From a checkpoint of a small contrastive audio-text model.
Model: 7.04M parameters, log mel input, encoder arch vgg, encoder norm layernorm, encoder activation relu, encoder depths [4, 7, 7], encoder widths [64, 128, 256], text encoder width 128, text encoder layers 8, text encoder norm layernorm, text encoder activation swiglu, text encoder moe soft, text encoder num experts 4.
Training: soap at rate 0.0038, batches of 64.
Data: 184686 training examples, 1.0 epochs.
Rows from block 4 of the text encoder of a small contrastive audio-text model, named by matrix and row number. Rows with one number within an expert belong to one neuron, the router's apart. Each number is 500 + 25 x the weight over its row's rms, rounded and kept within 0 to 999. All counts start at 0. Numbers have three digits each.
Before each expert's rows are labels from the 100 texts, of 14976, where the router gives the expert most weight on average: "tokens" is the input token at the peak. Only what is clearly more common there than usual is listed. The data: single notes of musical instruments (NSynth).
# router: slot weights (text_encoder.blocks.4.mlp.router.weight, 4x128, trained with AdamW), inputs 64-127
# gate: expert gate (text_encoder.blocks.4.mlp.gate, 4x128x128), inputs 64-127
# up: expert up (text_encoder.blocks.4.mlp.up, 4x128x128), inputs 64-127
# down: expert down (text_encoder.blocks.4.mlp.down, 4x128x128, transposed), outputs 64-127

# expert 0
tokens: "e"; "t"; "r"; "v"
router.0:468521508525516530493496526517499507515486480462460494499490465504498504474530461491514530479489485474482495498491518523487485518498537515520486478493505521500502542536487508493521467477476497
gate.0:497477466499455506491472522489541544541493494475493506479505496487453499464509508493470520546524508478440485483480519472494496512523481485518500512495494489500518522490477514492497496547474499
up.0:550479498514502468510469504546479447499496532505511502485506466515484495518470473509501487472480535477487479534500562516464448470474510514519513513489486498536503468538536478489505548478512497
down.0:502491458482457500478498575557514529482503465505560489520494520504501486522502471482456455479508474518483558491514506523512534527474504503527497472503501499514524515484486515501526514502508505
gate.1:481501462479475530469539504507530525544540496483531519511511473486480561489483502515439500505476530556500467512496504493546500505531478497511482492526490498476463512509506522486496517465494477
up.1:506504536460511537506509522487499499480485487516518492471550543508455432436511489517521528508507482500454481493503545504508525517497484528522509456511547471479533478470481495509509475496498473
down.1:541456537488482501492562503516542534530485472496494516482508495497474491511525500476474500474509546493510517434488524479501478519504446497495498534561457504507499499484507475478530460473491507

# expert 1
tokens: "8"; "7"; "s"; "u"
router.1:494511494523497470523491462502501530540526486537471489499511523513514502501518496476510501476488454450481458530519503439495537500546503456519502455530525533514511523528475481503488505491489520
gate.0:504486484504497496483480518518529496486536511498483514490521488543537503537533510494546502519483535510521555495499488552495485486479509555473499459481496521515483503507504458459496502499515492
up.0:552501524518532526501444537519488482492460511516503510498517498472492481461473504498484554491539499537453444499500491490512486522499532542480491542509499491546475484500523496487521486506514505
down.0:497510486426513510501448511538496542510481476527502441519521514504505486478529501479474490495536504501475478496505510554458445481497484527536517513555487481485534516518493529473498480507536498
gate.1:483491539516519498481511532554489511477527472489475504521511453491522497513453522528520457523478497498501499523451494483501458474520523537509523470503531483528490530540532483488538488540494553
up.1:507484534496514490493536532534497490440512508519512487488527482485509526486470521494541493518511487519504504504454496507512443492534487525524490448508551473546468525501546479489511479513496501
down.1:477499481460496503519483499495420535509516514513479465505486495474465473476506464453524488472492474505493491458538489494498509532500502493513450528476551454498475489510511556481550490486506490

# expert 3
tokens: "t"; "1"; "2"
router.3:522507517520534486549484471482543481460513533510450529505473499461496482515494483517464507516532527446509539529488501500515510462461485557505503512503473480525498513496525506521464505497473494
gate.0:481498470453464510544518519482467532527466510466510508512488507531503513513494507504490534469534543512530481539490521459518467488433452493507521478476510502465520503518491479492463497466519455
up.0:501478500499503479451478504469517476506535506548482494492501497473519512468469490495495502508468498507503518509503481552495493532520496498507491523494482486507467474473484461535505466509465514
down.0:513490494541499498450546483494460516498497493478495488493508466514520481529508524452512471480494507501505484478495489506496497528548546501477504506489507522512500516454520486463514450505492456
gate.1:514493461478461523513506525536537522519516473524503531552534533472503506503506440518549510532513515510499518500549469459498487495463525514523540474517504522457506504512526475492516494560519534
up.1:525505445498530512458508443475539513506502518517497505435516540515520454454519471511491499514469504535442492522485471574516483497474506508498489476516510507491501511531511494489474473470473461
down.1:526503524524483485490533461507524528465506497536487476486457493491475477458524494484505502493475547487491523512491541520515504489483480454499477486485482485510510506518491497477499466446477480

# expert 2
tokens: "t"; "o"; "i"
router.2:499467511496486507506479543535505515488487487478523476494512478518502523501509509520456541502503440509494488483567499516493480479532501499491520531498514543526469549507554507536491527464509534
gate.0:468505529508506460511494473515516526448486446513518512514518538503508515521499494499504494514498522465546546503447504521487532526473457521492538474543492490498530509493529498522493476498518490
up.0:535513539536552492521505475496480531531506489471458506506510533469490519508490523473496467505536505453506550569556501528517515481483483550486511500517460496482518488529543477513453526505486489
down.0:473506524484521480503525510496493496471530460478479570520463491524495493510506476520569469541497519507529500545523489528532482513448519515494472541524502474456541501535542543514465518520527486
gate.1:469456526458485475501433503484495474467495486506559525467481495536515519466485522533514468502490467510533479526512488509512486526475516508480498487522506480515490487501485458526501490481546504
up.1:493506499499524511475482473475514524511477497455450530540510478526475492493514476436492490507506452519481538506539505509545489499542496511502524458489474512492494501485482488497507510463490493
down.1:504491486496483512517469512500487509513502514489499511439505524512527516522488511506498507525456488489508515492518449525501464502517545541476507456504503518479520490509497471480554462462540479