config.yaml
train_examples: 184686
input: "log_mel"
text_encoder_norm: "layernorm"
optimizer: "soap"
shampoo_beta: 0.95
grad_clip: 1.0
batch_size: 64
Rows from block 4 of the text encoder of a small contrastive audio-text model, named by matrix and row number. Rows with one number within an expert belong to one neuron, the router's apart. Each number is 500 + 40 x the weight over its row's rms, rounded and kept within 0 to 999. All counts start at 0. Numbers have three digits each. After the name is the row's rms in percent of the matrix's.
Before each expert's rows are labels from the 100 texts, of 14976, where the router gives the expert most weight on average: "tokens" is the input token at the peak. Only what is clearly more common there than usual is listed. The data: single notes of musical instruments (NSynth).
# router: slot weights (text_encoder.blocks.4.mlp.router.weight, 4x128, trained with AdamW), inputs 0-63
# gate: expert gate (text_encoder.blocks.4.mlp.gate, 4x128x128), inputs 0-63
# up: expert up (text_encoder.blocks.4.mlp.up, 4x128x128), inputs 0-63
# down: expert down (text_encoder.blocks.4.mlp.down, 4x128x128, transposed), outputs 0-63

# expert 2
tokens: "t"; "o"; "i"
router.2 098:482468527445558550490403482562547505495453543608521412526492541419539503463444475543517489491480479505515507452497437554511484519535492564453486506498546502489532456413496479509496473518545473
gate.15 087:503559498550535517400525507529499464493522491540467441576542447529518574480503488518499492540455500475558520435437494476578446521517514480481534549465499537485508483507458532589515449575421498
up.15 096:529446497472510471577483535501475574503477589483481544506413531478504466591495570464514510514483482521458459514574505526460539444467539517432530463539533539523462531504484504478491546490570500
down.15 105:440516479525445515442482504472481480450472503509542585509494468539538500531496496491508508444527472496406513467537529486562458499479524532526452518527531486481550500539473477469460442502519427
gate.16 145:402521506502444484528543494488433534583572440439514472522496522582510543434509544491516441467564557517464512476518506574523508492549482414526484489592492499515572520629491527490475433520507516
up.16 161:516480503582539526543462542474553445504430552562495485486528418447476495560520495468464546498517524450594523449425499471478472506481505550523504454403497512503478460435514455507504498459571443
down.16 150:563487484500501467505470507503536494467450515515471470487465530517465471487520475482534529535477476504520467506456526423485447516582556526517483481478481500479470469371521514520483576510549528
gate.17 097:430518510582460482492428472487565486587510508536419428508458550474496450568530521472504463499508490529455525517542550549506445483492484570575479534412483472511587466526566482491505518516549434
up.17 086:457538610526621528488485492487520541446524503503421495475462429457494480498442444500566520481510468452557438450540513535474495483485473482477455485486497524527469528436460561458467436449527539
down.17 095:502535496473554450469454579592515437445498534506427477497437448509484494510479475475533413558458529513490552572478423608498514532498515465456472498494455588535486464460498512428501483458566500
gate.18 084:515449577456510480573424473439496578545517491491427428513490440437514567533506557478459425481517499491494512442460496463532497465435525562487465513485545481535507486498500487554442507437496492
up.18 075:573545430482522604523482515442529516479483431525546427529499510400432521541450470501483458568494468508511481462515377435447499555492447538476516591506474572502420471522522462544515478500520452
down.18 081:534552500437455486542454565453488507494460451514439477462495461465431569510549520512501559510473459517511452539557473504508518571549468495522523518470508541559511476490515469475569440549525468
gate.19 149:509513491409399498427444463415475454482538486483523429598513532501520544484535463537550493555517526485522500522553479538504478508400468494493501533498551466430424510549514501454447471446507507
up.19 135:490492472551521504510480524585513490458445490474518504515522446490455479534521541520504524542495459495481481448560567440453522523568489542508481515465468488532471489496486478529535544525509508
down.19 123:494501541572563525454487451517501495527474460504459524558471449533501528538528459521497538479518508516489482439513543458487514536502493512544591511430466498557476557461481527466554505484507503
gate.20 082:553461538531463466566532534454523505454550469474460534476523559462465460535514547483560509517447471469396418454522456469547514444514516471458549536502538392488451417548566507461531483482477549
up.20 084:537405500563562484500489473494563498534546417505504511585542560475517511554491470501509483508490477489531515494533546492518502476467559476454407503512517474515504542444523545495531525526492521
down.20 091:494430409498454511527482487479546457546524518525546494470433498498483540452456530492507430542457491486540510533526611487478532490469521540481487427504486577548479546436556516500489466482535588
gate.21 083:538508425555477410504558516459514515522494492480532482520470511518493524513448469510524557563458538490486505477523509437508420499504485417429482507527555488488564483472464529526496517526494476
up.21 079:526454454433477478466466460435515549556531517525543496475526491536512537481528463540500533515444449466448488507529558455519468538497542487523530537503534469489556471508489550489576542554452468
down.21 097:493514569420507510542485496427522497525538418497441484500498480511524540459507540540509525475498442527521571485450476420556617471521498480505492510519501471522403437505458609519562466490428507

# expert 3
tokens: "t"; "1"; "2"
router.3 116:449582524508452459559441570450561483572557545453481501531477469498537552460520481487477475565537547528431522544508455535477499514481553488504483483577455549484485542562522479493506434452498483
gate.15 116:542519455513548506540521518434508536452447481541474514526489512459613447505424514544423509487413481472451554472503529557468543484435454535460435507470482425556552539489485492545561552482573456
up.15 094:447542476498453510418481465530461451571523472462528506449545496552430482532535482481643466499529513481502471534513537483560508487509479454531486440527438453533512458462576547438505476421535521
down.15 102:470505529448472482595566486473520470538531494496500536513447577565518517522494445462470498517452482536590506480471485479508501497468483532568457503474482488544514590461536573544468487484458458
gate.16 091:572508544450483470480467534445460477482583529449462509565527467481548457547565496516492550489515564500498456460458490553425445531515535472556430551493604501566459501524516546487511509490570496
up.16 084:472537485542551460467430476489520493527546525511510465483504411507413532462540490486556567486535420489517491498556535522508508508497520503465476493486475417555553535445459554479520566507425469
down.16 088:523491496503478505547472515500572503494453568539433459457497514445525541502494464449558489529535431442490522526496508460386453503487507548478512502530504517453505444558452541452541529522469536
gate.17 088:504428481450436552520535494478525477520501481475435428519503417552496479505489498475425461490568497464504533472494505484543477445428485526469525545521480504570502483515468436508451578497620496
up.17 096:513564400515549508509504499479561553509498500494486455504530494499505554504526554569521528508478508495536576502470478550518517444433485522595474499443509449510573611513492539462502540504547484
down.17 083:408502546482551508546437494508475470481450544486510436486501478492555543482527472524467508560423509494517574474548505503515466520477478480498517520525519485483461496574494406459550417447470534
gate.18 108:499517518472412518495431441517497531510482501510476505489511497446551466531474465582478489484438562474502536510529566539494495484491482494547475503476483525515534442506539502507541446597476488
up.18 102:571478466391521459583470464478537525503537551491459563560510516433504510561493419450502471539490556526483506485440476504478504495443494429535530490492553523531458522478481454532535540505509479
down.18 094:585452494567484450474522502417571445470483523558496452481531497430555543497463520483540509491448532506534508517395506438439504520521469465469513484500546441497466464500500560597554511572484500
gate.19 119:420410550436476500510496423573508513461449511553573529442504561478432464532508509438477554485428477453568572494506551553486514482543461529525519487454556472457473460476447567507485578516507542
up.19 108:532472476522553583506493546470493520458447490464437487558499417486508434500462508509449505523490506479486513541533441487441551502508495449585545540407492493388509470513520502513532507528481453
down.19 107:555495480507503481499493572479470515514502510487587505518520417455567483520487579465491502457504451515506545478484546559465504484493524527463526530541540413434506572508469532539470545582450520
gate.20 118:511511528482528443484491471464464500526545467507456401526453499469476501564469511541581456499525469547517509580443477560532489502514549492486507441536584437550481553436529436492481450461469500
up.20 112:479530474534472504551495526500521520480446519475522590444532530536551477462543471472427550479474543445442488382530485433468509502513451523506494542473426559456510460545435544507509546545549497
down.20 109:525499532414513442549582459490512443567482527508460408523445491467478509575465531541517466582548538488527518633400539550526501547498490499477473475512512436474429531445525445538520491481541486
gate.21 099:473527585498598523492506540524440522529539535502475520500461498470561515512560572562551544544526560528444431450483526499553504481492437531505537593444549475473485437458547418472522463523473487
up.21 106:541469524528465458509485567464467501466493460492470484521506495476477503521483574471406464479513507518446556454519429500486520504454589507583509421480453514518449452496446602486485409447531456
down.21 099:458508553508490438510592415531453520497464435563482566567490516500468517522472482447462445559535514525501463472590560534503505508506552466509547493501524564524458484497489472520459633481556438

# expert 0
tokens: "e"; "t"; "r"; "v"
router.0 089:432549467557496475533534595592458620484529487509466472519565494511498428482508480536426513523556557493443437439498516477466489509446489577534482556432576492453545430447501500482492476444577453
gate.15 133:471548515561516438561450523537563501542519511485525476497525535490419480498504451473491500473483437520531512554490574464458481447478543498484604522533496573493504476493476501517531539468396493
up.15 126:513418483444499527466537432491442533491496483499473537524473493504585537469467523561517492526528566500471490501535426558502500538529467508488443499468538432519530512490520508507481497546562504
down.15 121:508528542495503415461486475534571441452519483519490456453508447489467442596462562512518479563482552535469489530449474494508558508447509501462462466576558484471519474457498510522573512542535469
gate.16 087:508562507499543510513509446496481486454532457493499453478576570465458448463550488496511535549536527480475496425457516587486423472467517506524491503442437499569464542473499501564554464504527459
up.16 092:504423487538414514455494503500536509538481562488438555475429464497504540574421532463482429512481494486460461514570480454471524546472523470448516505519519495504489456526559478500470540497460571
down.16 080:468501453456568469493523504469429549550552509484445497510546557616468569471503472595506506500475496493479462501481453554423520513540501476513464504584516483561553560481492533571483461483536467
gate.17 093:471514547503580449559453466466499471451437548534519473417454545464459546553477480500523501540554390494557530474491548459525581476491489480534537509548494468514517511474473488518457412499467505
up.17 090:514440445503492508438577512389505513551494438390550455520409520597508518456548476549457534496497531516581459518474449508500473471527495522497506519481480534481449507579505555517529510443502498
down.17 098:498486519516465556504468526444426499433480467515460499495497600509482525465449569551419503467507508521523501473502592478487469553546524479488451498540502537418567533515474590503480411468453561
gate.18 072:479476495445527481541510509505508539512498513466456478411556451485542428465539489452547492477436515463485537495464519449394509560533411517462536514514503456445449522556509495579524543545492531
up.18 089:495477442433492560535533520471520484505450481558523514517470456528449507499481411537532530562438450531566486564562482459479487525536487500578465410463490506526506558511604463547494487525455536
down.18 079:505488431558401429476409438487484488453535481526544463455481458429510467582519501499495453494439530540531551483475464490496566505395570470538529540575533441415471475523550558514523552519436484
gate.19 083:568496509543544518506428472594480469502480526481463433480528445489452467467499549583518452511458492527508543515517530507480491431466505475534536471559540505544513419464492466468451469441480538
up.19 081:501508454494589523474497504521536532468512543515474583450456489526467486521518472437528463442431432546489479501472520487449551493535484435469502528549573503570479548543522460467511454512540543
down.19 082:523490445506496537441456369423495452479482498465490528519553439465509550564474408556478518474477496580496545473503491502535483462531524445514510524465607502546521510473510453555491496509512518
gate.20 092:490451484522460567471515473500494499521516454588482474527489495464582475509579601533498562452538448512545505485442482498525477531498536523526515565469456510462535435517500480537539527513509523
up.20 092:476422446434531566494493520472482496499511552492499498502451500547472530518525513468508489447523490529595532442483477503545488532498578438526508512419503438541503423450458457503481459530517469
down.20 098:535511439457532498518457466393519437441531506427496593550480529520511487429478480447425428523474559527474500529505411486517475515441464477531482532579542532500521575491486547559511422496549506
gate.21 116:547499506581499450493550533508512477509503491486472532509489472583513448506475492482552563467475457458438531554542500518523512525581502524502510499576464607483548461546448532522556525566534478
up.21 134:465485453565442446541494509512475450528501560499499497485486467540507389501508508518504547503499468473537508540514479456481505487550491530504591424524521586476468452522451513512483502536510462
down.21 116:434564561522485476578553525564540550539498536509458514450461463495432463503448511488602517503466581490498508509453536446567508481500500477535499430573454503512517501540506527498496555504490472

# expert 1
tokens: "8"; "7"; "s"; "u"
router.1 094:523508497523430531489537513552488426513418452530588521521524525545528581517453557469501470477470454507538504529466519531479461451520538492562499491503431536567448575502568485433525543477560468
gate.15 133:517457383486455497523533521448619508505501554513519558482458512576510476431466522465468504429508483494499479566501517493491500449514522456490554520513491402519487524552474533483506512496534419
up.15 129:527442470447548529488492523506456509574523548468484431515540447407486555499525474515448504566521556559408482517517470532514533487443529490552496432534515551546483601449497511504535504543515519
down.15 141:459487543495520474469478450531406494504479460453426437565423511405526466524517494575480504578471498491547420493578529476495481505567510457452417509472573572513442477566551489539484404482453550
gate.16 106:449542492527467406488493465472507458481576482554569541521450480542492495551440556507504479517540506477459446491476397496499503502470458446482490525457515499573557456537539480413475507518464561
up.16 103:562456498519485635505481526481460535506446501491446483463513516435514494468545457491520501522482441485563516425557594480534511488509560545527503457548457527393446576502487515600481483476515494
down.16 108:533539506481583491551508391521592524477495489438511457502448481485487546503504506447469483553414472466504542448443541509457554507486473592489528480461477508523517554536512504490425536494417493
gate.17 128:522455489514488521455508504408606469508423468431560507467484513537453501608481563500533515534503506472570449462491479469526467411444511485521530559531484520484466554528529501517468509459518492
up.17 130:512535493457541476536520524606419518470541531550412482540517481467524504395538419523456510451512504537445531534527535495455523551521475482495501430450488480524527483482449463501508502544504504
down.17 134:470516500509498437456519479527558544416552529457477547475527553460516577438462490461531506526563466528477493474521463535491527461500460512448496584488515422560465471465483556525481466492454503
gate.18 079:465495562484447475471500483459513511497489493561513453433482487498468423465403402470473477476448559522512461481528557482491518427557523509539514575465484525505537514482548424525519488522474478
up.18 084:510524565552465498454536526493556536518461487544469493493470472560548560414425439469418546523516537536503497504514484485458510515497464548501573526469518545494506521439492483513482457586514461
down.18 085:510463585535446495497522567533468507433511528568424571533439551487539562489483480492402511455504492490471487510574440427544496521435569521538464553514486530495517475502507505505448498523504548
gate.19 072:502559496526584533455533485520539517538545447458478473502454510525517406487539542444565495470553547527544530481490469501523527492556513552467478402497549512531489562512475526511437577609503481
up.19 076:536491551451516498464472455485513532511499493435470448462499522511530476434418550486500529554514516502460548461444478501473494473536543502482450468466553532458483514459446525506550377512466533
down.19 069:484537505463582448545557505522520522519556469465501455505471533573555546511492484514477454539570484542534536491458530519549484479500502559458528495510463508462476597487474494450539510434511571
gate.20 098:456506515548514474566473480554533486518565532413523503480518477494466495537553548439492436503543480416576484529474539454446473436533480557511485500470501527491547415519459436511495523491539576
up.20 096:483564512483469506530538503516522461521504500439476495524538489474447550482541480419454498458612512437575504485506482477475548404493552547493536567442532492546542544492421472545499484476457483
down.20 079:515452534522497499486573531509520449575490456458504521518539385478490513505501455483533475512499483458505472505493508483479466526483532565539469491523435437456484542455608527418436553533470525
gate.21 076:486511439513513425540433398515464479502549453470476534512513452564571414550454510524567595445485469476501534501457494496561429570506508501454488495522568482545507489539513549539550474598534544
up.21 082:535547499429477456493494537540498513547530557520553444579576518509504490458503501544425495511544477528497542432489492526482433512465461520532540453452462476462408509563468478488609548520486525
down.21 085:546454489445516464593546502538534479527537475436523469516480549532481537474448493520576431549495514560521473538460464505477542489515414518556444440501524471453499562454455485447544547530529491