Weights of a small contrastive audio-text model.
Training: soap at rate 0.0038, 2800 steps, batches of 64.
Rows from block 6 of the audio encoder of a small contrastive audio-text model, named by matrix and row number. Each number is 500 + 25 x the weight over its row's rms, rounded and kept within 0 to 999. All counts start at 0. Numbers have three digits each. After the name is the row's rms in percent of the matrix's.
Before each channel's rows are labels from the 100 clips, of 14976, where the channel reaches its highest value: "responds to" is what is common among them; "peak in band" is the frequency band that holds the peak. Only what is clearly more common there than usual is listed. The data: single notes of musical instruments (NSynth).
# conv: 3x3 conv (encoder.blocks.6.conv.weight, 128x128x3x3, each kernel summed), inputs 0-127

responds to: guitar
peak in band: 4000 to 8000 Hz
conv.21 106:507505464494533492546511523516499515504515493450486540476466513509492509519530497479468492461493461475500592499493474486474475546503513495484476515477479482535485560492527524513538521531503450485487489520543479493515503495487524534542504491517537513514515498440484519473504488502471492487514482535459499497493482472510453474545555512518496508493513506503499527489517495455513478495468

responds to: acoustic; octave 5; string
peak in band: 4000 to 8000 Hz
conv.87 111:511496519510451490472500488499524524490514471519509459470446507521501498465500502530495531510509492488498538479515501488463465471495493503461510512486485453498491478525508477545457474491498474427539517571492520501509467514475526523498503498511478469510462478479523487503514458493546493485493491516493470486463518488467531538470480520500490491521482554537499528565462485505482519499512

responds to: octave 5; pitch class G#; note: G#5
peak in band: 4000 to 8000 Hz
conv.26 108:427509487467474477477506499506499480460516498522503461544461504502503499546503506471504501494528512560486498502478523532466474510473449487534511569521500491480487494480514530511539488540517474465484504513502518464491531472541508501497503519513511489507502507490512493483544519580502510508468483504482534482480468490530500531545520478479479510551503504493476505524480474524503539469511

responds to: octave 6; pitch class F; octave 5; note: F5
peak in band: 1000 to 2000 Hz; 500 to 1000 Hz
conv.24 084:477494476517580453491468529474469483493489518514530471509510509531491517500504522518473505505474481510500485543520523438535471506513492527495456513562488502501470512496505479495481510493512539533474507494491464496500494491503486517496468542462482494539487483480452470430512518533552546529486534492510507492517482475499474477502519518516471489507503497530499501518493500471468534555496

responds to: vocal
peak in band: 4000 to 8000 Hz
conv.83 101:518495486482487485534504527509506509521526532483541445488471454481460509556518505466476476501516451486491492489524480464462516550457481530520544473502484481527468502491484547510534531499521479526487505550491537519478509491522543529488480469510476516455525542461502518530513497511470455485508512544490522469462487510509522532485492544505530526514519504514481485511498507496500495496488

responds to: octave 5; string
peak in band: 0 to 250 Hz
conv.56 095:511488514487532531494547472544501492541529495547543524483515526474479497441521523486524495483482543504534483449520491499508466525493495510515481495490505452527517491481504507499439468519494508495522507483503490520496508500493532457503470481500513525547465523482517502486534519469490469474420481477520496476481465498505478485515551544500480523514506467519454508510478503493489468463495

responds to: octave 4; pitch class G; note: G4
peak in band: 500 to 1000 Hz
conv.65 108:503514528443525546455529523461517496525509468524513542486535509494516531458469496501522513514528516505500511486529568523520525480528473486506461488496440502444486523513527471458509529523482502483507536501510534510494473482486518499490506491464522485500532482543508497488527465497544493462526524508547496489515507513457539478489475472501516514510525513494501530488498462468532513488531

responds to: octave 4
peak in band: 4000 to 8000 Hz
conv.99 106:528521488472495468538459506541501495505509513466456466473478463522526535477543508491486497523531534487525490535470521499462494485485471546504523506512489531542514459486519482514484498543496552492557508477517511466492507451468524528540528491453488512506508536506527516453475496517505498506477480462511478502536487493483499522499500531509428523513497473466516499486497507513491482485467

responds to: octave 6; pitch class G#; string
peak in band: 4000 to 8000 Hz
conv.85 098:515506487478453473509470500495489473475469480467498510541484490471461488529488461538491475479442474469502466491474541494515509462502513489531489497483509532469507475472462502492501494478493508480489511499497488513444509555483551515495475489492447482498485510507476480582521480508489495484468520491471505470488484481440524497472525489541489523496515530496472532502522530481508484546472

responds to: electronic; organ; pitch class A#
peak in band: 4000 to 8000 Hz
conv.102 099:500479478562529490501496512541506497548500481454516489557506537478507539512476501526496498475541520517484502504506486496524502526509506523500524488513548520467489495498497544493485509504517464474551480533512498475536487535471453504549470535473541516519532532489500525514513515468483471488522499563516469456516526479507480513500533482471480503512478487511520496514475518506520443490541

responds to: octave 3; pitch class A#; note: A#3
peak in band: 500 to 1000 Hz; 250 to 500 Hz
conv.44 101:500496482495436493497506513506547460517498498531487459505470527442543517453514487508446516464509520495493515505510463505517515515512505516464519538526504518485474473494481504509549530479525508515490505482510514485549540530521471501533515506508532550508498478487508523482497510523476498496490531478505455513547536456495461487469464500528532516496484553495482477456497482450473502504498

responds to: octave 6; pitch class F; note: F6
peak in band: 2000 to 4000 Hz
conv.121 100:464510488467480478497496482470494513483481509478482526510516478514492510547532485485533489454453525480528495467522557506502485455515514488512528476484527484513477532497512528533528513470492525471469509519491509464478485528492498530489431517506509515539490499512510463509431500492500547517502494466492502488456529525501528474520427513482489477484549498501486482512544481488517532538502

responds to: vocal
peak in band: 4000 to 8000 Hz
conv.32 095:460493480479524525484499499510469486518525560527539466522487444471497511486529487508486540475511487491476449452494540514498539534479481497499534468482517426470490503522476534481516509476525515504517489506509513505500498454486512501515553500499535502475540512511474553495468475469505532488546504525537486502515525524492532514497516494514498516531548526462513501507488486530496525496531

responds to: octave 4; pitch class D#
peak in band: 0 to 250 Hz
conv.80 093:525520465528503475493478490478459474523506469482535544471489492474501493570503488505514493487502474478478474477508528486499464534508549494540512491471500493528466470479493500471497524461467538516539523517474484470505488509479450490516528532522505524513463447460527500518481495498509484484508495540494508470477535494478487495474518509489582446488498478471529508523490499510510544507490

responds to: octave 4; acoustic; brass; note: D4
peak in band: 0 to 250 Hz
conv.25 084:512510489500489502552468442493507521516513495484506488492495461495509498503499448501537477504506468487482469576444543491529525528509494466504485505492469514522476512507455509489511491545521497476516475490489501442492499553449535521515563494471503509484492492475490506514524506484482501426520479494512494474494510510537496483522495520536498463501474509513475490502530549477538473498492

responds to: octave 3
peak in band: 0 to 250 Hz
conv.13 104:495509534484474539484471528530501479571548501522503465504481509527486451451544531522516552481511476495499462504521540545474505543484517479442515495485501484454509522482529466514516494506483533508504462476488509515491495444497536514479508467517453494484478495495513523513508509527462483536489513478492509516498511510518476489489486486475491525488509538489484495469518498545484495545461

responds to: octave 4; pitch class B; note: B4; organ
peak in band: 1000 to 2000 Hz
conv.10 107:543483506480529529526497469489494471515524501516501529487506486511517497513498504518543450516525467508505470507485473537523518512532491469516489503534515488531536488496462493488472507540499498532486520510475505525464517462502485533522478519579540585495480498493507488505473490542487481530478504513485512463475481481491494543472510492496531480448459476513524532517508518476499464453472

responds to: octave 3; pitch class A
peak in band: 500 to 1000 Hz
conv.35 092:510551556512512545504500468467521522465531483519546468507483520497495510455521508481466497475508481485554499501543520519500488483499506527494477485521482512481460504462504501528519494515566496567515459475490500518519493476482481513503522467485528546512464471478483484488536506510491534464490477445472498458496522480495498479461506512534513487492449486521492494502503543480510481477501

responds to: octave 3; pitch class E; note: E3; note: D#3
peak in band: 0 to 250 Hz
conv.72 107:526487531485494470518482521513539541500532503466480512551526488534476483495541544523502508484492456473495470486493501529496497506485546506481492486551486486493490520507514485509468516492504508485554494514492518504455513448530511528517515501502523535511507486550526491483514476536545518501455524469482516501487460514484420508495525526495509492540451530495492455486508481481474533465514

responds to: octave 3; pitch class G#; note: G#3
peak in band: 0 to 250 Hz
conv.93 102:473492520482453519529462512492523532542496515461507510502497526502481459474466494489458462501466486514529462508497495464518520504535535522506528519549502492515497466503484475514481531508504504481503492467489499521508519497491501512477538441564530547539531491486485514482513523513480466526529527480528473486485471517491506501505501523527480475516482437542454540499466547497486518498519

responds to: synthetic; bass
peak in band: 2000 to 4000 Hz
conv.71 095:510517498525452503419538481538468496493454514488472501502484499476492429526518534440493488468483500509498530452527484525496486483519487512474515473537502540467519522473510522476513489521512521519468534508473533489524495506452514492497519541507475527503525540504514515492457506497497501503504516492535480525518460507483484493516519499521538455506528457507540487469529524501479493481481

responds to: guitar
peak in band: 4000 to 8000 Hz
conv.41 103:511457485472527497522458493511495496510489515523508510511490461504493523507485537513489524490533453516498474497521519461453527503476494500480456510519502503519498501543454515520466531473497552510469488517527506484517521505505470524475508524494479469448472468492492450473511532472520452521513535503511478547490507506510475468492529468518546479490569514523482463540504496519546467481507

responds to: octave 3; organ; pitch class F#
peak in band: 0 to 250 Hz
conv.103 096:525487498493548485503474514530535504501502525483505523465482488498490508550478519524488480497470524473556496523518494493532518501469455497538505498507486460522503504504506486494504501520479496478517487532500508486483521502505476507517535509540492518496575488499493521458523505511490472486475497441490485504449504464495548488480525491449452475515477519486575514478515521528532557537533

responds to: octave 6
peak in band: 500 to 1000 Hz
conv.122 107:487493497495504497477504488483474483498505475552516475492475508494530526468479499522508511499489500511516484513523486513504481491493498470548534475475492484545479555546483481471484529476509488542493477503516487526502466532501519514496543517485501525529523527499531488508526494527499534479469527507485538475561556528563465517522485501473549474421464518509503517496539489500499476460480

responds to: octave 3; pitch class C#; note: C#3; instrument family: organ
peak in band: 0 to 250 Hz
conv.17 109:526485459473478547502466466532499500501533492491493509515465487485484541466490507514505501533474523504511529528513488532518517533476510488475503505558553507477508481443486513502516526514496487447461490513460522472477540508444488553515499529526539514484497525529479522477535523509503515501529521500566478512509485515496503496490484504510508530508517501474495468483521536431517508490536

responds to: electronic; organ
peak in band: 4000 to 8000 Hz
conv.68 102:481514529492439509514469497490466522500522473513452512503503493502524468458516524524504491527476546497470454534488479541507513545509508464481493503478515436502507507516521475479477520529482510469483492484468503533513482531504484493504512504483469531468540520487510487486505518487522473534447483551531533505476511514446514508488541541533493485519478491483566488492452517502485493483507

responds to: guitar; octave 1
peak in band: 4000 to 8000 Hz
conv.110 095:476487481505466527470520568515510454488492501464509498519514501480461479471517507468523488515502503512485461469499499494533528470503498517520493525517529523510513516537494480505457490470522474500515498505418520526456488516463523556520483496538448485509481500543512545470476510510471466500449471504484501486493499528503492473495471504483512494507554481522484503497509504556532492478460

responds to: octave 6
peak in band: 1000 to 2000 Hz
conv.125 086:480522529553478525489467499520459478484552497536550469510462491521451506501482497489480511514461522490521491525516483489472452475485524503468521491514500486517505500520512482480475486471491493544519516531477472466521488523453460526495511494526513534495481475503499476491514450502550496515493528461515499518519472441484457498483515493496480469544489493519486540441469528504514517513476

responds to: octave 6; string; pitch class F#; note: F#6
peak in band: 0 to 250 Hz
conv.40 098:490500460509536470464503535516506478470498485520488485538500515512520488527524496508514540510495521518486472537487527494498497503462548453506435497538504524493478528518492542486504486484515484513521523513488517476519504540467468549498476503530496456465524506487449487520481481566534487530522468507548506484516506518545494481541516492537455541495538500483474501508489506508498480529535

responds to: octave 5; pitch class D; note: D5; organ
peak in band: 2000 to 4000 Hz
conv.6 098:510479488509469491525447533431496457503467495529479513507485512467534491536496488519481533506558536503513544499515537487507499522482457504512491535507517531530518502480489526481511527492508509464477522511537471476495513528498503464549497519470511477530517496504481527485531532516501506485499518457532487504432505488462509492536488501454473488487517471508481469489558549499528489502495

responds to: octave 5; octave 7; pitch class D#
peak in band: 4000 to 8000 Hz
conv.76 101:461534530526518517505520494470523536494508483480483445496510487486465493483487527495488454517512517487507520484484520529487471470459484484471490506517466498517478483478543480484473474468508511548463505414509522495521537505527511487525412480489519497470539490510493481522502467541470465495497528525497537545521479500478476505485537524543508486473502524482494505488488495503508503507529

responds to: brass; octave 7
peak in band: 4000 to 8000 Hz
conv.100 101:489484516496496496481462479442479510451504480580517520491526520501479467469515499511466523511498541499493513542517500483495457455504497492519498529521504500457525490505507467491531501470504496506488492476498521502516471462491502481505474519487524513495466520503508544495510538518535464514522516486545514465546457496512490505449501483522485515488457485458471450481495516474470552543470